{"train_examples": 77898, "loss": "l1", "decoder_activation": "silu", "decoder_widths": [48, 48, 96, 192], "decoder_blocks_per_level": 3, "decoder_upsampling": "pixel_shuffle", "init": "torch_default", "optimizer": "soap", "shampoo_beta": 0.99, "one_sided": false, "lr_schedule": "cosine", "warmup_steps": 1560}
Rows from block 9 of the encoder, named by matrix and row number. Rows with one number belong to one channel. Each number is 128 + 32 x the weight over its row's rms, rounded and kept within 0 to 255. All counts start at 0. Numbers have three digits each. After the name is the row's rms in percent of the matrix's.
# convs0: first 3x3 conv (encoder.blocks.9.convs.0.weight, 208x144x3x3), inputs 15-29, a 3x3 kernel for each
# convs1: second 3x3 conv (encoder.blocks.9.convs.1.weight, 208x208x3x3, transposed), outputs 14-27, a 3x3 kernel for each
convs0.58 083:139165087113127154104092133129108156098132161177170145101134145104045079089122083111073100091117134109252149125149151102145139163097117120148099054101095143165134076152115125208108197093101145135103153109148127149130111094125113144210184119133111140167173157143189144140106118119080101081109157122140123123163120115159106087103103095093162155073201149105083092101148116143120165137116172159142178163092152
convs1.58 093:218168152152114105090057095138226157134144114112085091110117148088122140052062066142067097135103119143143101167209131084183152166117154094197143090136146107104140166138129114171125142170111119073120121179139128141140089099104080145078135111100144096083137132214141199154182136068083163111079139155125134163048148069103066079204137195119100122150076172106131125143130114094160080
convs0.59 107:139102144137255134116111135115130114099098105131108101120124108128191161098114121123186142115168151089104104141152102109146155147143126133131106153141086130146150136139095166166130153113120122120101163119121139190127163168163083171162117137128139142117133211118124145123113151130126240137136110122137133140135035105149125143140186127131188089124114157136144117116142130129104073125133109133056132123148132
convs1.59 104:163131122141153164135117108120130171107122131105102175162099127114063105154090136163132101116072115122121128106139158116119117144137129126116165164210138140118152100138108101173157142131106090142123110227111133091089156154119171249104120121148158142138137143128117128133116136146161149132125132125122155147136157133143126131083100134124181109104135133120100136144115146106142132
convs0.60 093:147145117127047074075055145092126197110100208112139146126126142154032132080094146152108113121209142115186119120179165203141120186201136109102133190212036136081151102072156090075090130165102110157131141093122105115162126135120210095087153160178124127096164150113183178126101132121113137123123137133098115095091191085167104203120125141132136170100140146140111127122154157122144104054174158103165200141116134
convs1.60 091:214123140107142102181118174109094140155111117194136169147136060059074157036111149062164115076128142093131171057155154110170069056120072156134158154086158095148168143107141050105153158161129132106114142124121105126100111129104079144109109133109129089157126133093100087104119136137184178052078129128164147157136202069118120169084132139158140142075140142131165174117189142114160157
convs0.61 094:109090179119050126168118116110134104142130137126137113156107080146137151080066123152136119060159129122118128114109107094131149118119101175102171113154186075154112108126053069180057146170092118117115147184134091127094154134093164198126181117135157125122113179100131121096144129122117139180094121130132149092106203053127139111148128126128139143111114134125092091150236096108090094159166165135104126156149108
convs1.61 087:120143156097114125137123146154116115123079168096102154130125115104131121105132165134111132078140166170119081139165140105137114115137115124157112149155102143154133128118110094069131142204103095111155104136109160099154126098132113190081140084168136176135125085177129140110129103135164096198140127106108098180162177176102115181101111066093065103145136142118060056153141141069155089
convs0.62 094:141106164135160121087147086153114134042137105129107099118148137137131146090139110125142101161126201179106108143128106126116141112104089168127145145162121111098135120134119130178108139167100148130111093125116104108153153124160122064136106130101087127121162127134147143130108084134097118080117091085129114115152229057104142175053113116116164110142146159116151131162155170153117152158131155188118115127137139
convs1.62 093:197112155182107111092110161173150179158107126167084084140130137136111082119102148138109110086137108145076189107140082139212123138121116173128163156132139125092053110131148103170127133172095117090073156109153111131117119129103132150142101059146114138102223162110141106105117132106093136091108126143121085136197026074119181114118130121157136103143133134125167098136159145147137110
convs0.63 117:138150112156195128119160104139117143143164149117137117135136094130136115155121158131126143138114138102118139128147125125123125134106128110164138160059160123137108109170166146043155105130113134131131123103108124115101133109139093136111113120126151142136132151132128127125128135143135137152127126125117127135144109145133109140131122131117163102132113092139138111129173141135128151121101123144108127139149112
convs1.63 121:139106142102152120161129134157148129115142129131169144117105153137129163075137129106141135136156114147115130130164122138152119115130146138125146133184154138140149142118139157062175102139153146152115109075137135149118143171113152048137154190142133183147154008210125163129134128131079104094131098140131127107141044130167148152097093122094151127113119148109112091122133137094085133
convs0.64 085:118121091176108114086140100112175108105179150125151135117103118159107122102146108136108126107074140130103137171135091121136136083113116139105118076117106147088134074137088114086132122136155111136116155154142158150110131144143155250118117194147130134131107060141085167130169140166091148076159140096134078104061100124098096166181162153119158121119115128128072117111145134095112103142178105119144151105143131
convs1.64 096:110118133169207150118168122095129126131118112117095129153186166137106082129090123122124081094072103123091124129098148160122147133144144139089190128153117121143149135116117128187196163093130099158113104142168201139126114120105161121159119124149116147162181088098145154178124121138110180090129145171110061120160127150118133099117114177143154084125164143179166207170097146186093118
convs0.65 093:128103112138102090116117134159113144173160091154130077141202123174152117102111118102108140100102115109075130140121136109136137136119101089067079121083134133137106147205164162141143178151088097099109213103128165117102086127147163114139090143138132098119116115145113069115101157166122147130154124148181167117158135137121203143096135107118103121142154125123128160125170108104098153063140156135135139150083138
convs1.65 094:144156107106157066151150116146136140102132153126154118127126141171129159121129131146121108142113120105140081111087119135118141136126146089105111130124098110121148175114057119081076149071080168110126075082148150099138135126151138087175148175154111086106070062137108088143128157149154162106127112100170167117139141117105075147127177142160090185153153095178089093135144074175086136
convs0.66 107:169110115247184109107078141117083113141122123145158129138144150029150176130186106120108092194124151152186134128106117120131124133168128031136160215016184103127096148090155095092150107145137148144139109112113125168145120097145112116156134128165136139131104154112135116132109139147102106158077162140099148143230084124104182092105115130151097097094112116103164142120152152119107122144126112132099104127127168
convs1.66 105:138132109108166255130152099158119115113126115121119154128133079113134137136137096112132117128135211106124135088138145107140049151109143118121105104136130104101148117143105112165095140123186152150133120133255161115165148096100102112224100098136138151142129127164145153142113137118120086187127096092128095128156082135109145148170102129120146086111124160097144135149116091114093120
convs0.67 092:120104149144067183134110150126118102160125066063115067114099117093093097141159051158070092083153085114123143113136130158093111094153186163103134120148168164092154114096161155126168126133100147142102135138128115138174091110055160073080167103127100214183061178242100180202093116058112101072126097107130178146110181151093135177160115163201099150186136092105140134145184128070154097116131089202143088163105083
convs1.67 084:096120127122142169111105211125134142197182117143092148091161140149115144100147155156130152128121151132088140163096145117080113130144110105127107138097121110165134185075144115128122120138109160140099149081123195126090141135120107121116130126140163164090129166127191166199145123132116147122114116119124132159126153153174112121100155103117119092123153091128088110097148154167161161
convs0.68 107:134125153123241133138141142105116162104132127117080145063122127068117128073096113124221090180123137108105116087167160194187167155182138128250168175069158163128150182140116148217121116135132168078115143114084138051150148096130097138107111157111124158139140105157104117102105143129135136118157149140152175142141135116113119139119117089136136133127139163122143171169158169145126153109126123147114136115053133
convs1.68 106:128082129123153085145077152142140134226109120110110130147125162179086124175184130154190121171127124179141141163135157142120152119136069129059095098133098091051099179165139209042123178129150131149122056169062127108158144119127117145115162074129112146100107117082144159128104101126100121144104155167175087092136146136138106142106113178074158126122187116103166121140136124095167139
convs0.69 094:137132158115151135082140169177121148193138131121121112136148113179111129182112166092149082112069132070109149150111137129051158140172153157114063102135145122167081109221101099047206136136089121121102115111138106132108126123143101123127102139092117137124098137123114140151103159138120089148132173131082098142146057140137154063087117097178153107164144137129129135106167091107098174149100113078151086169114144
convs1.69 091:164139122077175168159142090188095098115086072133095113098121127158112120090100089109146125182085142116167125153124115157137138076114106105145132120083136165156140109155107129170155146147143108126106145123073144167107096087103133132111117139096140113127169065121099160100135085120075229145137133146159090156103200180098205138167054163075171101124156125149118114163088113175148114
convs0.70 097:087105141111108124152156139139128165130151115190172170127140131094058076121068114094144149092188159153112095119052093162130157142128131026088112120070179130156120157183156140112111085154170110143135122177143133100140138166090099157103089064107109112135141157144095146123095172135080175145124168128164122142143169179114193106172147090170078107135124121110141078155166164126121126135121158142113117146151171
convs1.70 097:134134137141070174153155111159160108082074134116146140167148108137154116113130168150153150135154122101108131177128159074099166082088082180177163085112115162169148127159162187096140103113183086143134173149170142117120148126127112082116185175115146106109126166117149101079114162110142132115101108113139096118147141199147183138167161107117127106137089145134090139121115122186109111
convs0.71 105:097127115116071143097090112105108124104123160126124160139108121106254126168116129151137125127153133144147129133152131138098138122120115118125112133255083121111126159151111153045141153143135135138118170073136138181145096128135151116127126135125120116132128161099148112102114131127111072125123117095113138110116000101129145104166134157115127117126126115119124127148170128135120098150145132123162141111139119
convs1.71 111:161163142163061140118168145096152128124146092071068090139108117132004093106106119115077117064000080147071129142124126109143136155171143157168115118212124135140133119104125119119117116095123138156142148111145155182114103075093110164083107095108104137112127091128135117137147111145126082130128096141132125145131115134090136140128075157072208075094089142147148130125081150129158103
convs0.72 093:125125157120150142150114111070097093126116080119130139104072065059103125106101150152184127143160146119111132136106142134109165123120155138142128063095048074083086136080125138090082137142113164101101134150108115111139156128139133166104072160098154088149097085104111140096148172170134177144117145108141170167099181105083106139182182140180181149112115129116131100148148132119110116174109141131147077154122128
convs1.72 095:110129120148151118137191122130165124127100160134114101128115092127106081159085121088157101111144139148030139166147146152167172136089150138128140065126122169209150134146158137073154152098123079085102133106092160137159172100145123133115148127140157180190125098103096064081128153091107093142129192164150118113092107085133133110142130123068125120171120138086095108122140120192182130
convs0.73 094:110107165112136131167126118122146113117137119161142129117173147129117134190133130100110115062130088101104101133124155163133167079091184122154073157158112147090124129096080109108133070151120134114152135093136137150145137104114179123079144121142140161156104132125118111151154131115157126158098163123153142128046157184091140115087117121112118150156140123156137143148095104111135112082119136096118087181106113
convs1.73 086:093100151080103174127092126171121131138106203064138170129174108146132062146130178168171135123162163141123179118175151107137133142119107097163106190208136130152106122174164130172063145114108090100156137131230165107129110198151140097141115105141146082152118130109171156078092105093128159127150134115157150159108120124164164162156112124101165070103171136140171182150117083131154182
convs0.74 087:129170093136112082152107163137158173142109165167139098135124089126117140106150070108173110122142152106167123139153158130179129135108144175080147151119087128145142126136120070152144129133103117168117126151129164162127121125134094117097123122138172108097122112130140126128157117101160140137161168162146125084097187119192095157081147126069089088085148074114132112162161117136176122153128120112112165135162149
convs1.74 086:081110113099103140100177144119170147137137157154188155099157153087217112127146117061130175092141109123127116147159196129198164113112146147108164148107184107154151153072118139125170123165123156188060065114163146189108091098148128116145093125145192137159164117121196154142131087109117098149183106112130089123105151147131229101118097073095129153093156123098119069121138156127118112
convs0.75 097:144089106133135107145157084157124154153093106134115149137113118143112114136118113092172146108136107124130092121080163122124141113105123144182128118208147057133128137145186101110141121114120094101129108150095098115105081138138115178101135046119127159120115145101172136142109106092090104134100103114140138130169107171143193160177153148101153128106117121111180121133132133166133131095133105135081105126095092
convs1.75 103:135148134096154117108090133140120156114097132094109090104170101136121116114097127110165138142081155112138139135106174166021135121166138127170152147172136111092158113126107079129101114146142105160162109120135139125110124152136105138123118058126118125145151117145133143108164194164175090191134203147149098095139113094101112125164117124209197192110144128133060128141123136101111133
convs0.76 094:081116165138155126100088113112180115141151135123112117106171084137120142115101117150141111091136110123129097162155133119159146150144109078231087202000115177143135052208089111096200115118165144124108155126111114131108100120123149169138110124126113109111115172129123117114110148130125137148148121112134103079178170130099145140101125109114113123137149125111156119155158146082113119128143141107052124194103105
convs1.76 086:110125145086143135142078145136141139143098071134112079138143128096086115146076201130107074089088073100161153139130173096188060144146130099178107185136165111135088121130179134158139132110084123100137126156163123163115079137077154061086138136123113134116127075136116231101156177104177154128162109179159109103075136086150109150139133140140107143113232153162130161169138170130176095
convs0.77 089:087095105144109079141151150173176153116135111130157089135175169076087126161099071114155162139116135124138113068077122151140177136128149119136087122231174149103148115079111103158085094171119110155134113107158113160173076145156159188158181112100098129139055132190118055149155119097086119112089105113120146129092109104093095133159169108168181155122153093121149162089168185130122131085077151134114124093132121
convs1.77 095:143209085091168085145145179119126172053111100119151131187213182095143147097162182103093136111164148114088115099212105100139073112151134141116099146127133133202140103128133099111090149109108123116160114111167141146088174102142136132152150124144108057083136108172107173096145163122126147098102072105140187138134201139138147102148103074183084117120071104166147117180168188164089164
convs0.78 088:119115107092088136150173110129104104136115106107142080145117163129112130184180132080165117102120129116101177104124105106106127103156128173169120126022141153130145168190140162042137138092155117116098149098132143145139132109109136158117141092128192143142120102148114142117175131178164138112173123128141197160125075163134125136156154124156175102073110079110140122132153153084131148143134089127143109154164137
convs1.78 090:171153136132147139122167136156103115103083115122092156124149152103074131157156138088112114131105122130140106185126096147163069098136134158137127169148081181111156138160192142082078128163167153168178122204099160159130130127139165129082120108146097119162126069072097156106164143144130231114094154148198108144140169140176135123145138158061163179073127101142135105136179068115111130
convs0.79 096:132140102098088114121069133132113135120141134121119116100120141166188131120130100127133133071129154167129108147133109171128077161122116118120123141174209136000170158131101136173139131109125160139134174140100118099148098083124116090103074139087126150158137140161098163187136105152133124143133150104148101093082169071120186131082078058082081098121143135128132165117145116102131086118146120166146198131075140
convs1.79 090:107166166095092148123113136102129129073069122087115128143083168159160097136188118145200113082141118114127119135128146139212127143151156078115115110102143157163122151130129160126126137134122154107153157164141140141157162125132143134146116092088171045179085133135159145158109136140144089170119110153159162118129105100123138139158090048114136098130124131156146100166145075147120145
convs0.80 087:100100139085057103064142095136153098137161131108115182140142102127146102106067100138145146109132121104128127157099161173125183133141164039116171150000136110179109119145144094108175109142125116111142143150098091168163105071117219164089153136122193173085175196134111106090131110076119103124116144106098130126100112148109155090104151128137116184124126130109153120075163187115119169142150154179168122160146136
convs1.80 091:138149124186083119141129172133110039153154104131102139113094107119116134104100178006066139099149088107141160113103157148153179165113155157137145183133113125146120097130120045116148098163158177160143049079093126113095119123095142091119182111141041096101036119175063183154135122142152145102119108128143137157071101116049079121123094129096139106148100120129090133120118095142113106
convs0.81 116:100142138154139119150107162134124132147152156135166135147157141172159142126038141104112121146133122157155118116102113126107124137144128112122153149132154105210131157077117114048149100255076152119145120118116129140116111131104149128116107188132120149143155135121146175120153107139142123104171166141123129105113122151140115113122138129139118141126126123130127152126122104099102118146122137146162120115095149
convs1.81 106:165152151179153195101121156138211093078070053131117135101198108100103099127073102087205130138096121123133133115175152154173156121136115096207126099128124156124106143087095140135155150144098154133149122151125126122092095255094083103112105102142101091099133124141103159133145000174116142150129142136104101176091139112138179148125216150105116115146106126160173151120136141117123142
convs0.82 102:126122153156011146127125136141114115127158194115147122123139139121109105114122112158121117125071128120104152121140114160147120141119119170078148146120123137117133135105108156108133130148098136084115108152111135097134123152103137100130119089143153152158122096149136110113125150147107124108122124128140135148179050100143134124133123126131108135131131153130151145124071146163094134142131117156196135158103159
convs1.82 113:110097097170169140116125145140134141143194126134156179150125121155151164151153118127110145183162130176183133135120139141071112121155124140129106154172098140133114140126137121104125176164124115132126127125150121125118137124149157035174125137131116156108142000158169181143132089116073118089109079126152161127125113097143110120126124124125012091117129105132123144107102136114125125
convs0.83 100:111131139143127107099149112137142137093088107096109127129092104156118123123151133134134145121061133136116173140115152171139171141122155165067124126231099149111132102097075102000041113093081105130140118091090133128104119146152079171161134139126144109113164097121135126147153115127110148123132100136141135133134087090150132136132155116142077122163117112131094122105106125158105112147093130123178108094104106
convs1.83 110:147107106060187092172157104126107113116110146118170141164134162188159113176176164127150132123152148119100089125127179166067142111167086135169150155084141124148128103143092170172126109105135138102104109184117149149110153133117150071091137188126101139112136008152090113157142099121112079092103129144069160114096130154118080119150106152127073152151122086132158147170098173176151138
convs0.84 090:161177098139195125115109082117169137094107142131128117181146127110195154149042161116168196115152115104105129141136130142108111148132087135121093110079142135157141131143154143156179118111124130110065112114084134096113110138104074077113119108118167156123142157126141116129100072125153162130103142165106136118086053150117112179117133065114137080078099079147188093165083085092128120125091100170096112177153091
convs1.84 090:125213126089065127087090117175127122145193132132152161140122126136096185070094104080118109127119142077142139141203102170125112138136144132160073182153103126164163077090117109194153126155123131159215156134129131147127165123155105148111119120152112116102107179118144231135145105120112085131137088104148107149156117168146057112077134171118139128128139125109112167123155096158122147
convs0.85 092:153128130132160167171142181126144125119138098121121132147089164132095109152150146146175095113186081133150113158149102151147149161137118160039147145124211136095138165118155103114133175100092112079081121120095124124174173178077142119161109148104158144170176109093140135142100082096144105112168133131133072131079158143140091112132130087103146138103164104151130117125072175122125162119092103114063115112120197
convs1.85 089:103096141191090136219143200149097146056113129084147148151141085098115138138149113117149131121162107078105147120147111129131131135120078110101137162141160214133133115142137058118149103114107178121190197137198096109102129070111134175092097133119119151126013103167100089090159123136136117131162148069093128097144114112145104141110146153174137081112125074103122174161128086124123126
convs0.86 112:154122201151127000135104128116147111119150112131127136117141139132145142121123181097136132152116085122134110107147113137153113149139123130168088146033049111147094152143087147117127152157095130120139158121152159088143114118133133104200064105134111116139129132059137122130128149115165128173129139131144119106159138187093164092102125095124131149115155119125120107094108188109120154143160131167091113140122119
convs1.86 108:144127150236146152177133102080107071092121097122073145101172143097140109147141132128136165143185154108148125122132094185200113189127173140095153121123124170099131114100118099119139151132138131123137090168169149103123120103107161124132090141100085117107137114136147101125113143123174127158133148127124095077129068072127120137158118172111131144129141121078114151160148156126149143
convs0.87 117:160113174019168125153133145122103129154124115128136140143126113108169136133126136138122130141148150117151112123134140132138106131103117149085137130120124104144128099118149055090132110188129150144118100142137131150117122124131150124130141112122128087128208108126130134120138118124201123110119128124138133112054157113143128132118135129195119109149094118119102118091128130129125122115128114216092080130126115
convs1.87 107:124132162186183038159119140128091113071102176099084091111114158096103090146171069137155127144084123137115113108126144107105164128126147131126132135167215093121145108129157100150115114137117136132099146212071165117158110080098069060237121096087100123135073180097122085136154119154141150143183144134079166158168082154107126142122088149121100177133124174163155120144125207136126156
convs0.88 087:146227177089092142121142129150152113114128109131163107105111144112076094123099089109077114120133141104155101116083108084114097108115125152134121107176136114153136157142104102132144171128191165156158117145118090052090078055044102126141090102120143130112141148126087154127132094104165126097114116144117099106143138139112144147064099094100082141160140105137145129138139085145111135114148099119138143091111098
convs1.88 082:151132153113161157134136139143131115150116163077085077106090120123086086093132100150133109141147151116109125121128100155153164175146091110113155128116159165135132117101143161046093112123145052067089096113095182197147102096144154129085116105138118203168126121186106090152122085118131162140102156121107079081125157140154128142112141133130091138137052076123167107145084095173126164
convs0.89 086:136123176155117130157141076109155123106185099170155098110121180164098112162139104102144147115163190124130118156126107144129120139085105059130095150000137130133119167167072110122113106148120078119160089146120118117136078098078144211114144095122112151139147149075109136102123153119166134138110149085141173116133095094089128092133151118145149139115110138119158095126117140120145095095074168109164136148105109
convs1.89 091:146095146178089167146213155084093114109065114110115098103078105203188155142144100140109080111126101106097106119105128131201113122120118112122114130115155150165080146169119135117105068118117072151107160005169148205086119107114078154118145131128074120149071150146146120120071085102122080135156097099136135205162070127123146085122135118070130076134048126114111123105047119047101131
convs0.90 084:108105150169107167139181130146207120140144099102126130116068139147105090096125121142098127142132134141119160103144121134142104117163087169142144141138084136113107116094076159062034112078075123122128157089152109100139147085107192164129154166136142114153125098079113124108157144071182117065141169128115094117135079000124083114129136097065159212138141130134100076145071118122132117152153128144105193103091117
convs1.90 097:097099088215100083134077085108131096177186076091184094134169126159108195157159147150134143164182122152151160135086106145126167130110143093094185118134163101136096108134133091139125093146140172112134188186130138128172122144138095143152142137148094148142104121117147129154086107106167048061119135114118129163143164164161164090116125092110143103114115127119139137051115115146159168
convs0.91 100:130122109145079138137123147109175147134131143107129133108121138107119140134146181135158155142087133110110085145110124132168097109129159217072117076255087094112128127051123147232094125088099120126111138145123106095174183109125137136175132154140156133104160131126119129115133169145137140160149107110100099124126255045152060143129127136109092131113121145147098122077122094120133149179117170152056157125163136
convs1.91 097:090053114141170115144104123166155107163093154099138109132142145086117116170110098154124123122133181142150121157167120177060132083121098154127129168112145149172128142148150141113112147139111124132136128165169171068164164157155103139102071083074096126168091149125117093081092143112189136169121159166091096117107123096131139089095177111140062164106168120117114111144137185082176156
convs0.92 122:133121128118254109124109130140137146120133136148140131130125133132196119130120115133134106157180124121138110119107136123122127128125145090173134154255151127145110139144159147000159173157128123128140123116121152135123109142162107095107138111117143152146137146150137156132121124129129158112135116140136151131146000159100168121132146134117137126140121126104159138138167131118114134132149113134080140117149135
convs1.92 117:127080089114168088091145096127137107178120151155153161134136146157064164146178099144118129100172116122132135086136132146074131085102138151115136161076132120152155126136108133120106101106123108093122135168141127101112130110157148143153120160111091136168107194159126123110119109073069255064112066111141122114126149058116120120145099156134134091109129108162159138115100122138143147
convs0.93 125:093113121138119137118118115155186137146131105130151110142184111123131116092106104099193139122116105139140140133157126129116112129131114153010157127148100124120148135011135145162129113149145138130126141138116132120117164148140110099136123120117113153142124148110133137126104110118143158154139143138134026131154143103117151142130118130114130135113120130137196137141138133121088117145005109150146130112135123
convs1.93 124:135119141069069077125255110130192130175173145171102188126175154150127117156124157140165119126125115150062128109148124144090103137172108111124163106088100097055112140120170094170133136153138113065120127135131089211123130167117181195160209022186125125129157129154123224124126141145111075116078157087148105156142118110131116059103119149157138135143012134108104127130144157137034127
convs0.94 094:136115108129128128101132164198146135141081101072130115097071165098094148152138155121115126167101136132100116078105099137114139093134156104126113118132133107124122099089152117043125141172122157129084179162086159115159105120184148147233076149145122114083150149096133128094100128097149116112109091173198140130170128109133079107186154191182167191128134095172089118158125121107159154144109102132138132135116117
convs1.94 093:155074151126076122127098146197133099151127094165118047197150139088119119172124123104155092167111115154137136141086114090173097148072136164136161129159180179174133138081076174105129159112111112134168115160147108089133115075117144166139137111125186159143170166172150110152169105143133171133068148176147115101093097099125070117127107121161165140165120115138114204144069091118082117
convs0.95 110:106130127101161103108039127143110150158139136139136122115149124089114141109065108117084132101165109153150181134140130123147132117153134139126144133181097149000093147120139114097125118231075104119117127133139126140128116133095108127125117125157145136130138130150148147141126122110173107119152127144117159112112151134191000141143149124119153124125135124126143104135104122151084125109088135155107152095117114
convs1.95 101:101102141121140102130137161088105095133139137112125124116075085168099119161082134169092137119095149136092143109110088135110133133139167133060083128134078127101129143202111123087147135111109169049123134142124122117164106214104117092111123057107119255130052081147132113137164069124124109135103135121154172132088151103099101141123192105134091115141113152159130139131171126183143111
convs0.96 091:165136118134098185178146099167126118141095119104118080118112130109130074075143115116078117119166135100154172131159140135141133072132098164094082088136119110255143106151113116141157126169120126160108110117142116176172153174144127163108092183121122157115129081115147140137113138111094128116165177132139093146156132167158138123179132119147149132139080134117153117117172150163151124148117118108094106117140114
convs1.96 092:134104091103108108183149117180235143182141101175110116116127163175189189131172143105009137125095110120121125169231204181182150164127163108178173169173142194171117140060187164169105171156112128195118134074148120132125152071095094118149107152100150115076147111093131123165196145163118219167146106089120067123147054105131130158158080126128174120076083137158121174142146124137123142
convs0.97 106:142151133103111130093138118093123109164134137149116122149133135168113165111194133116067111119102140150130100131125125099119154111104096126118099088155128148044142098166102108152136164000147096147147133129140145135115095166141148131178105151128159130135148145144130149130102146143140137113080119114175148093118222061137000214106117107158138123146162082138128101129112132148144117123122098155093127116177109
convs1.97 093:108146122105140109113093156106130160158114169141104110147049103099140137071125138141111119131138133113109102071114136142078173099098149130128178110166124109136150158078157095147132124120124131194089140131177109167104168139151197087138143123115124163132087134152175145130087255108126076153174053129142194072160180147121153158102154091151108135123098084109106102109122140136074145
convs0.98 118:134117111129255129150122143133113119156192138099124145146164128126064154119121127139116146110141117151122114134138115095128117106096130141170152171000151136174135121126129090107151122105099126138137133136123129126142104128136151135120106119134126113130121156127126152131112120145121104133152153114104148125126161152141127133150107133129164157121138143140143111132098115126140127131128123158165121129162150
convs1.98 121:127137117131203124124096157154129117112025149144131154150108127160099147118162149126126127131255132123122123077111130120079148149134121107131101141179140144124117108119110130185098134084127088141133097130113122119119139121117140109159134102128092164101169000160147148108133156144126081131130137112119157167147087110137073114124147117125049138145084108126140151103097124136113175
convs0.99 102:153117119164129136108130122098148114133106130115170110129104136092106110106105162119149115070189135119113147157098129142116127149114117156122140144003126127151094119137125153052115160095127148080101075136136110117134140152145105141186149090126139174093067175096147158139110103145078078175107140149092081136138042152114158128156146130149142171076107145149132123162131142103141095113177147084099151113126111
convs1.99 111:169192133114128162135120106112113129116191087080099127162165121163172154099139117114112169082139151073146164177059088152110032158145159155153119100138119107132110113079114134144123113113096120136072127138218146111092122129129126087147122152081138098112130124086136124176156103115104121098130122109150154152090204189110107197068152160108102113153123161073096143099102147075137135
convs0.100 098:128165122103063114138106100144154122108154123133108123155121132094244153104140122155139099162104082100125127115127130120071122117129140147149168138096101134117143132073120089147070103130071110120127142161142116113149116117146145096130139113122162117138140162118141130123123125134097185119127123093129135113150000115113172125131126123115204118104121121090120111112091095124110101075126143132109125157157124
convs1.100 094:112141150160227153157141103137108142132124080110084065133147137120113070123139034127150102131138112112092153058148105121089133131117122144140102119205148095133131106132148117167113133167146149115135145134178123128101091108143088123131117076119112125112101203108185130137158155115183133128138114139135105190066099125039055120115130156177223174140115097150160116123101154134087137
convs0.101 091:134106113118196125120135108169130142174087135175168115117163182153172151126166129118139123104047109132126133141092135146095117095128107123169147168138166127151119114176126106094143110130147136143157146101134091156140116109109127134134165108154140108145123109123136167136126130129171062111147129112130099115103128080089083117071131109135158178096131138121111117106119118140149152170150133134068121143151105
convs1.101 095:149123159126068147091127130103107160113164129029039107132109102122155099153132101094109121185172121095103111102159112094117127091130116088110116095149134127133121144119134131174142136125150113134100127107112076113128114075091053161081102095112116100087091201055123059080118154143176070137126173129124105107171203166089157125128130156150110160136121153145134144140185127162109103
convs0.102 106:128142127176127089151085106130108125124171112085116098155146153140194146145156159154079151222075123057140107128140137164099146127140139115176128159054198125137151167155142108138144145133156092132200054128177092062110122144176124132158175197120105082163078100114055118122145198167093146144161127154095161134063211154146090137103098088112091143097123099131112137067142159143154104161116111176062128106168117
convs1.102 095:160015106122149084233124120130106072106118096144101115124123098196111102159177136069110147129111130117093132161072120142171116099142056106113124107139102206177123144165152105128150131174096137083119137182091146125087154116116090139087115179139137093128120102102126140067134129123138110095112154139151181102123204096144136178167061082119100082128131121082123117102207153153169155
convs0.103 084:166135107092167137153117092106184163096174153146156173110096147147114150155151195166126118142086134140099104089109140084099154093148090121153189135107156125115107148167097105117115140141133107085139137119107117128107199143167170171199112163163131051074127102121157104087075073133094138142131130196124140108092072119104181110148139186142105154097109113131099135142113092173171127181116114128099093133093134
convs1.103 080:176163152093119156134164151130087089139124078065141098098178199149162086085185102172112143161136109070182107123156153110159107057125188147093135106072142115101128099112124070076139066153066114059065061098135153134115121154160122171137049117107092147113067105125081090156186110094146134135077123186121125174133123152126150106121077123128127130124102108143129104138145161085146158
convs0.104 096:104138185097076142146118146129124124128090135109157106157172156116118126092108113133168105129188109121114114078115100145112082131092102105088136118181113255158104112090125197206175111155125131164158134117185131143155124105114143128090118084123152149135162167187092115179141119112138150124039090126127096158099089117189190130135099136159165131087107113151118119158166103084094139117107097181139096201173086
convs1.104 097:151182159155093136129121193177103131154161139137157146140119127107127103078113149113140098079113131121139135117119134114166134122184124171145097152118088150160176130142104143118111103067138122165048106116158116104105156128076156062087159123146116071104116168100124130101086174150159142107121109155085160126136128146054088104142132154120078119148117119113151128079134165103144154
convs0.105 114:121151090001125137101128138116110129114139145123109137103125117149087106120092085170099147192161137127119136128131125130103137128112116162118138004117165143135137096107138231085127106122131126107117115120135110136154127124129111133137165152142114116136149129128144145157137118130155120153123125137117157128000125159132147133121139126186114119132106099104142103151118125143132103105122113017120100118125086
convs1.105 103:115138188129140081133101150146130136094102110107112103123134131106090163113138120107161116130111125097124135123101101122088149141093118143138135101103107179122140096111099129087178135107149118144080139157072123136134133097117096098235093069091068093113078122228123090104104112151136184151129120118126131083104126166130090102122095127082089242108133120140129123143158201144141137
convs0.106 120:138101136128110088129130091133114148127146166151171137112134146142158126124158139100095138161170127153145117125136106154129119116126092132163117152042150160181088117118070130000255155106094158144146130156158121119112144127126118123098140109121126127118148162141120140087139110112128129101123114101135149075130000161131146119127129140163134103148117143132148132142088135122123118118144174158008163161094190
convs1.106 104:115159143142161181133140127146112158102172150146135133130125103153131115114099106116103134104128103143095114159106132062195106122136121132116152125112126117107137140093110123103137109101107113148132122085138135148125112110130068191110157128088144138123143110110139145170178120100000255117229098145128127137194137101167173084133141154008149166167134131118151142138103118163118157
convs0.107 095:127163113146129144111111113102135125136172137114117144167123084099165143130162136131112137118125126117154115113123116091146162102106108144166171183179138142156121132114151155000089108147144152123165102151129144125152106131141122113164119125118140112144143133143128114114131144129147189126142156124149116127141000133132147161110162133153090151143123162149144095148081102126160131098134175153000132172124126
convs1.107 097:113116105102148067144097126134108115097112135144125148157098163141067174177222169138132139156145142119144155081157119079088155088102107124111129100051118146124139114129106155106175121122161119102114104055140146141107151150140165091163171152137115121149134181154138107128116095121103246073102114119139119087163175079159144103099110085175136108151105168101150166178141182106151181
convs0.108 105:129139176144004116162140140147141143133128110096115131120191157099047113146122141136146117041119165057156168144141126097133166113101149126124140158255016124160112120118133128197107082104083106177128130113100158163127120108057125167130148137108130123138106126154115092140125150107142153174154128134152123152110183146109059137087098123099182139126171143143161154125158121147121133118119120163124156169148147
convs1.108 099:093130113065150107160123086148093090080096162070142176119112146112085103166171173120146143148159140087153153124114136189180106072110150222176124159158109187155133140106123127088089142119137179076176157000113127144141126161157096144154121122116127123147116127122133126169141151106170090123111170138138129172196255124186153186121182173182095106125163131181079094191076112108135130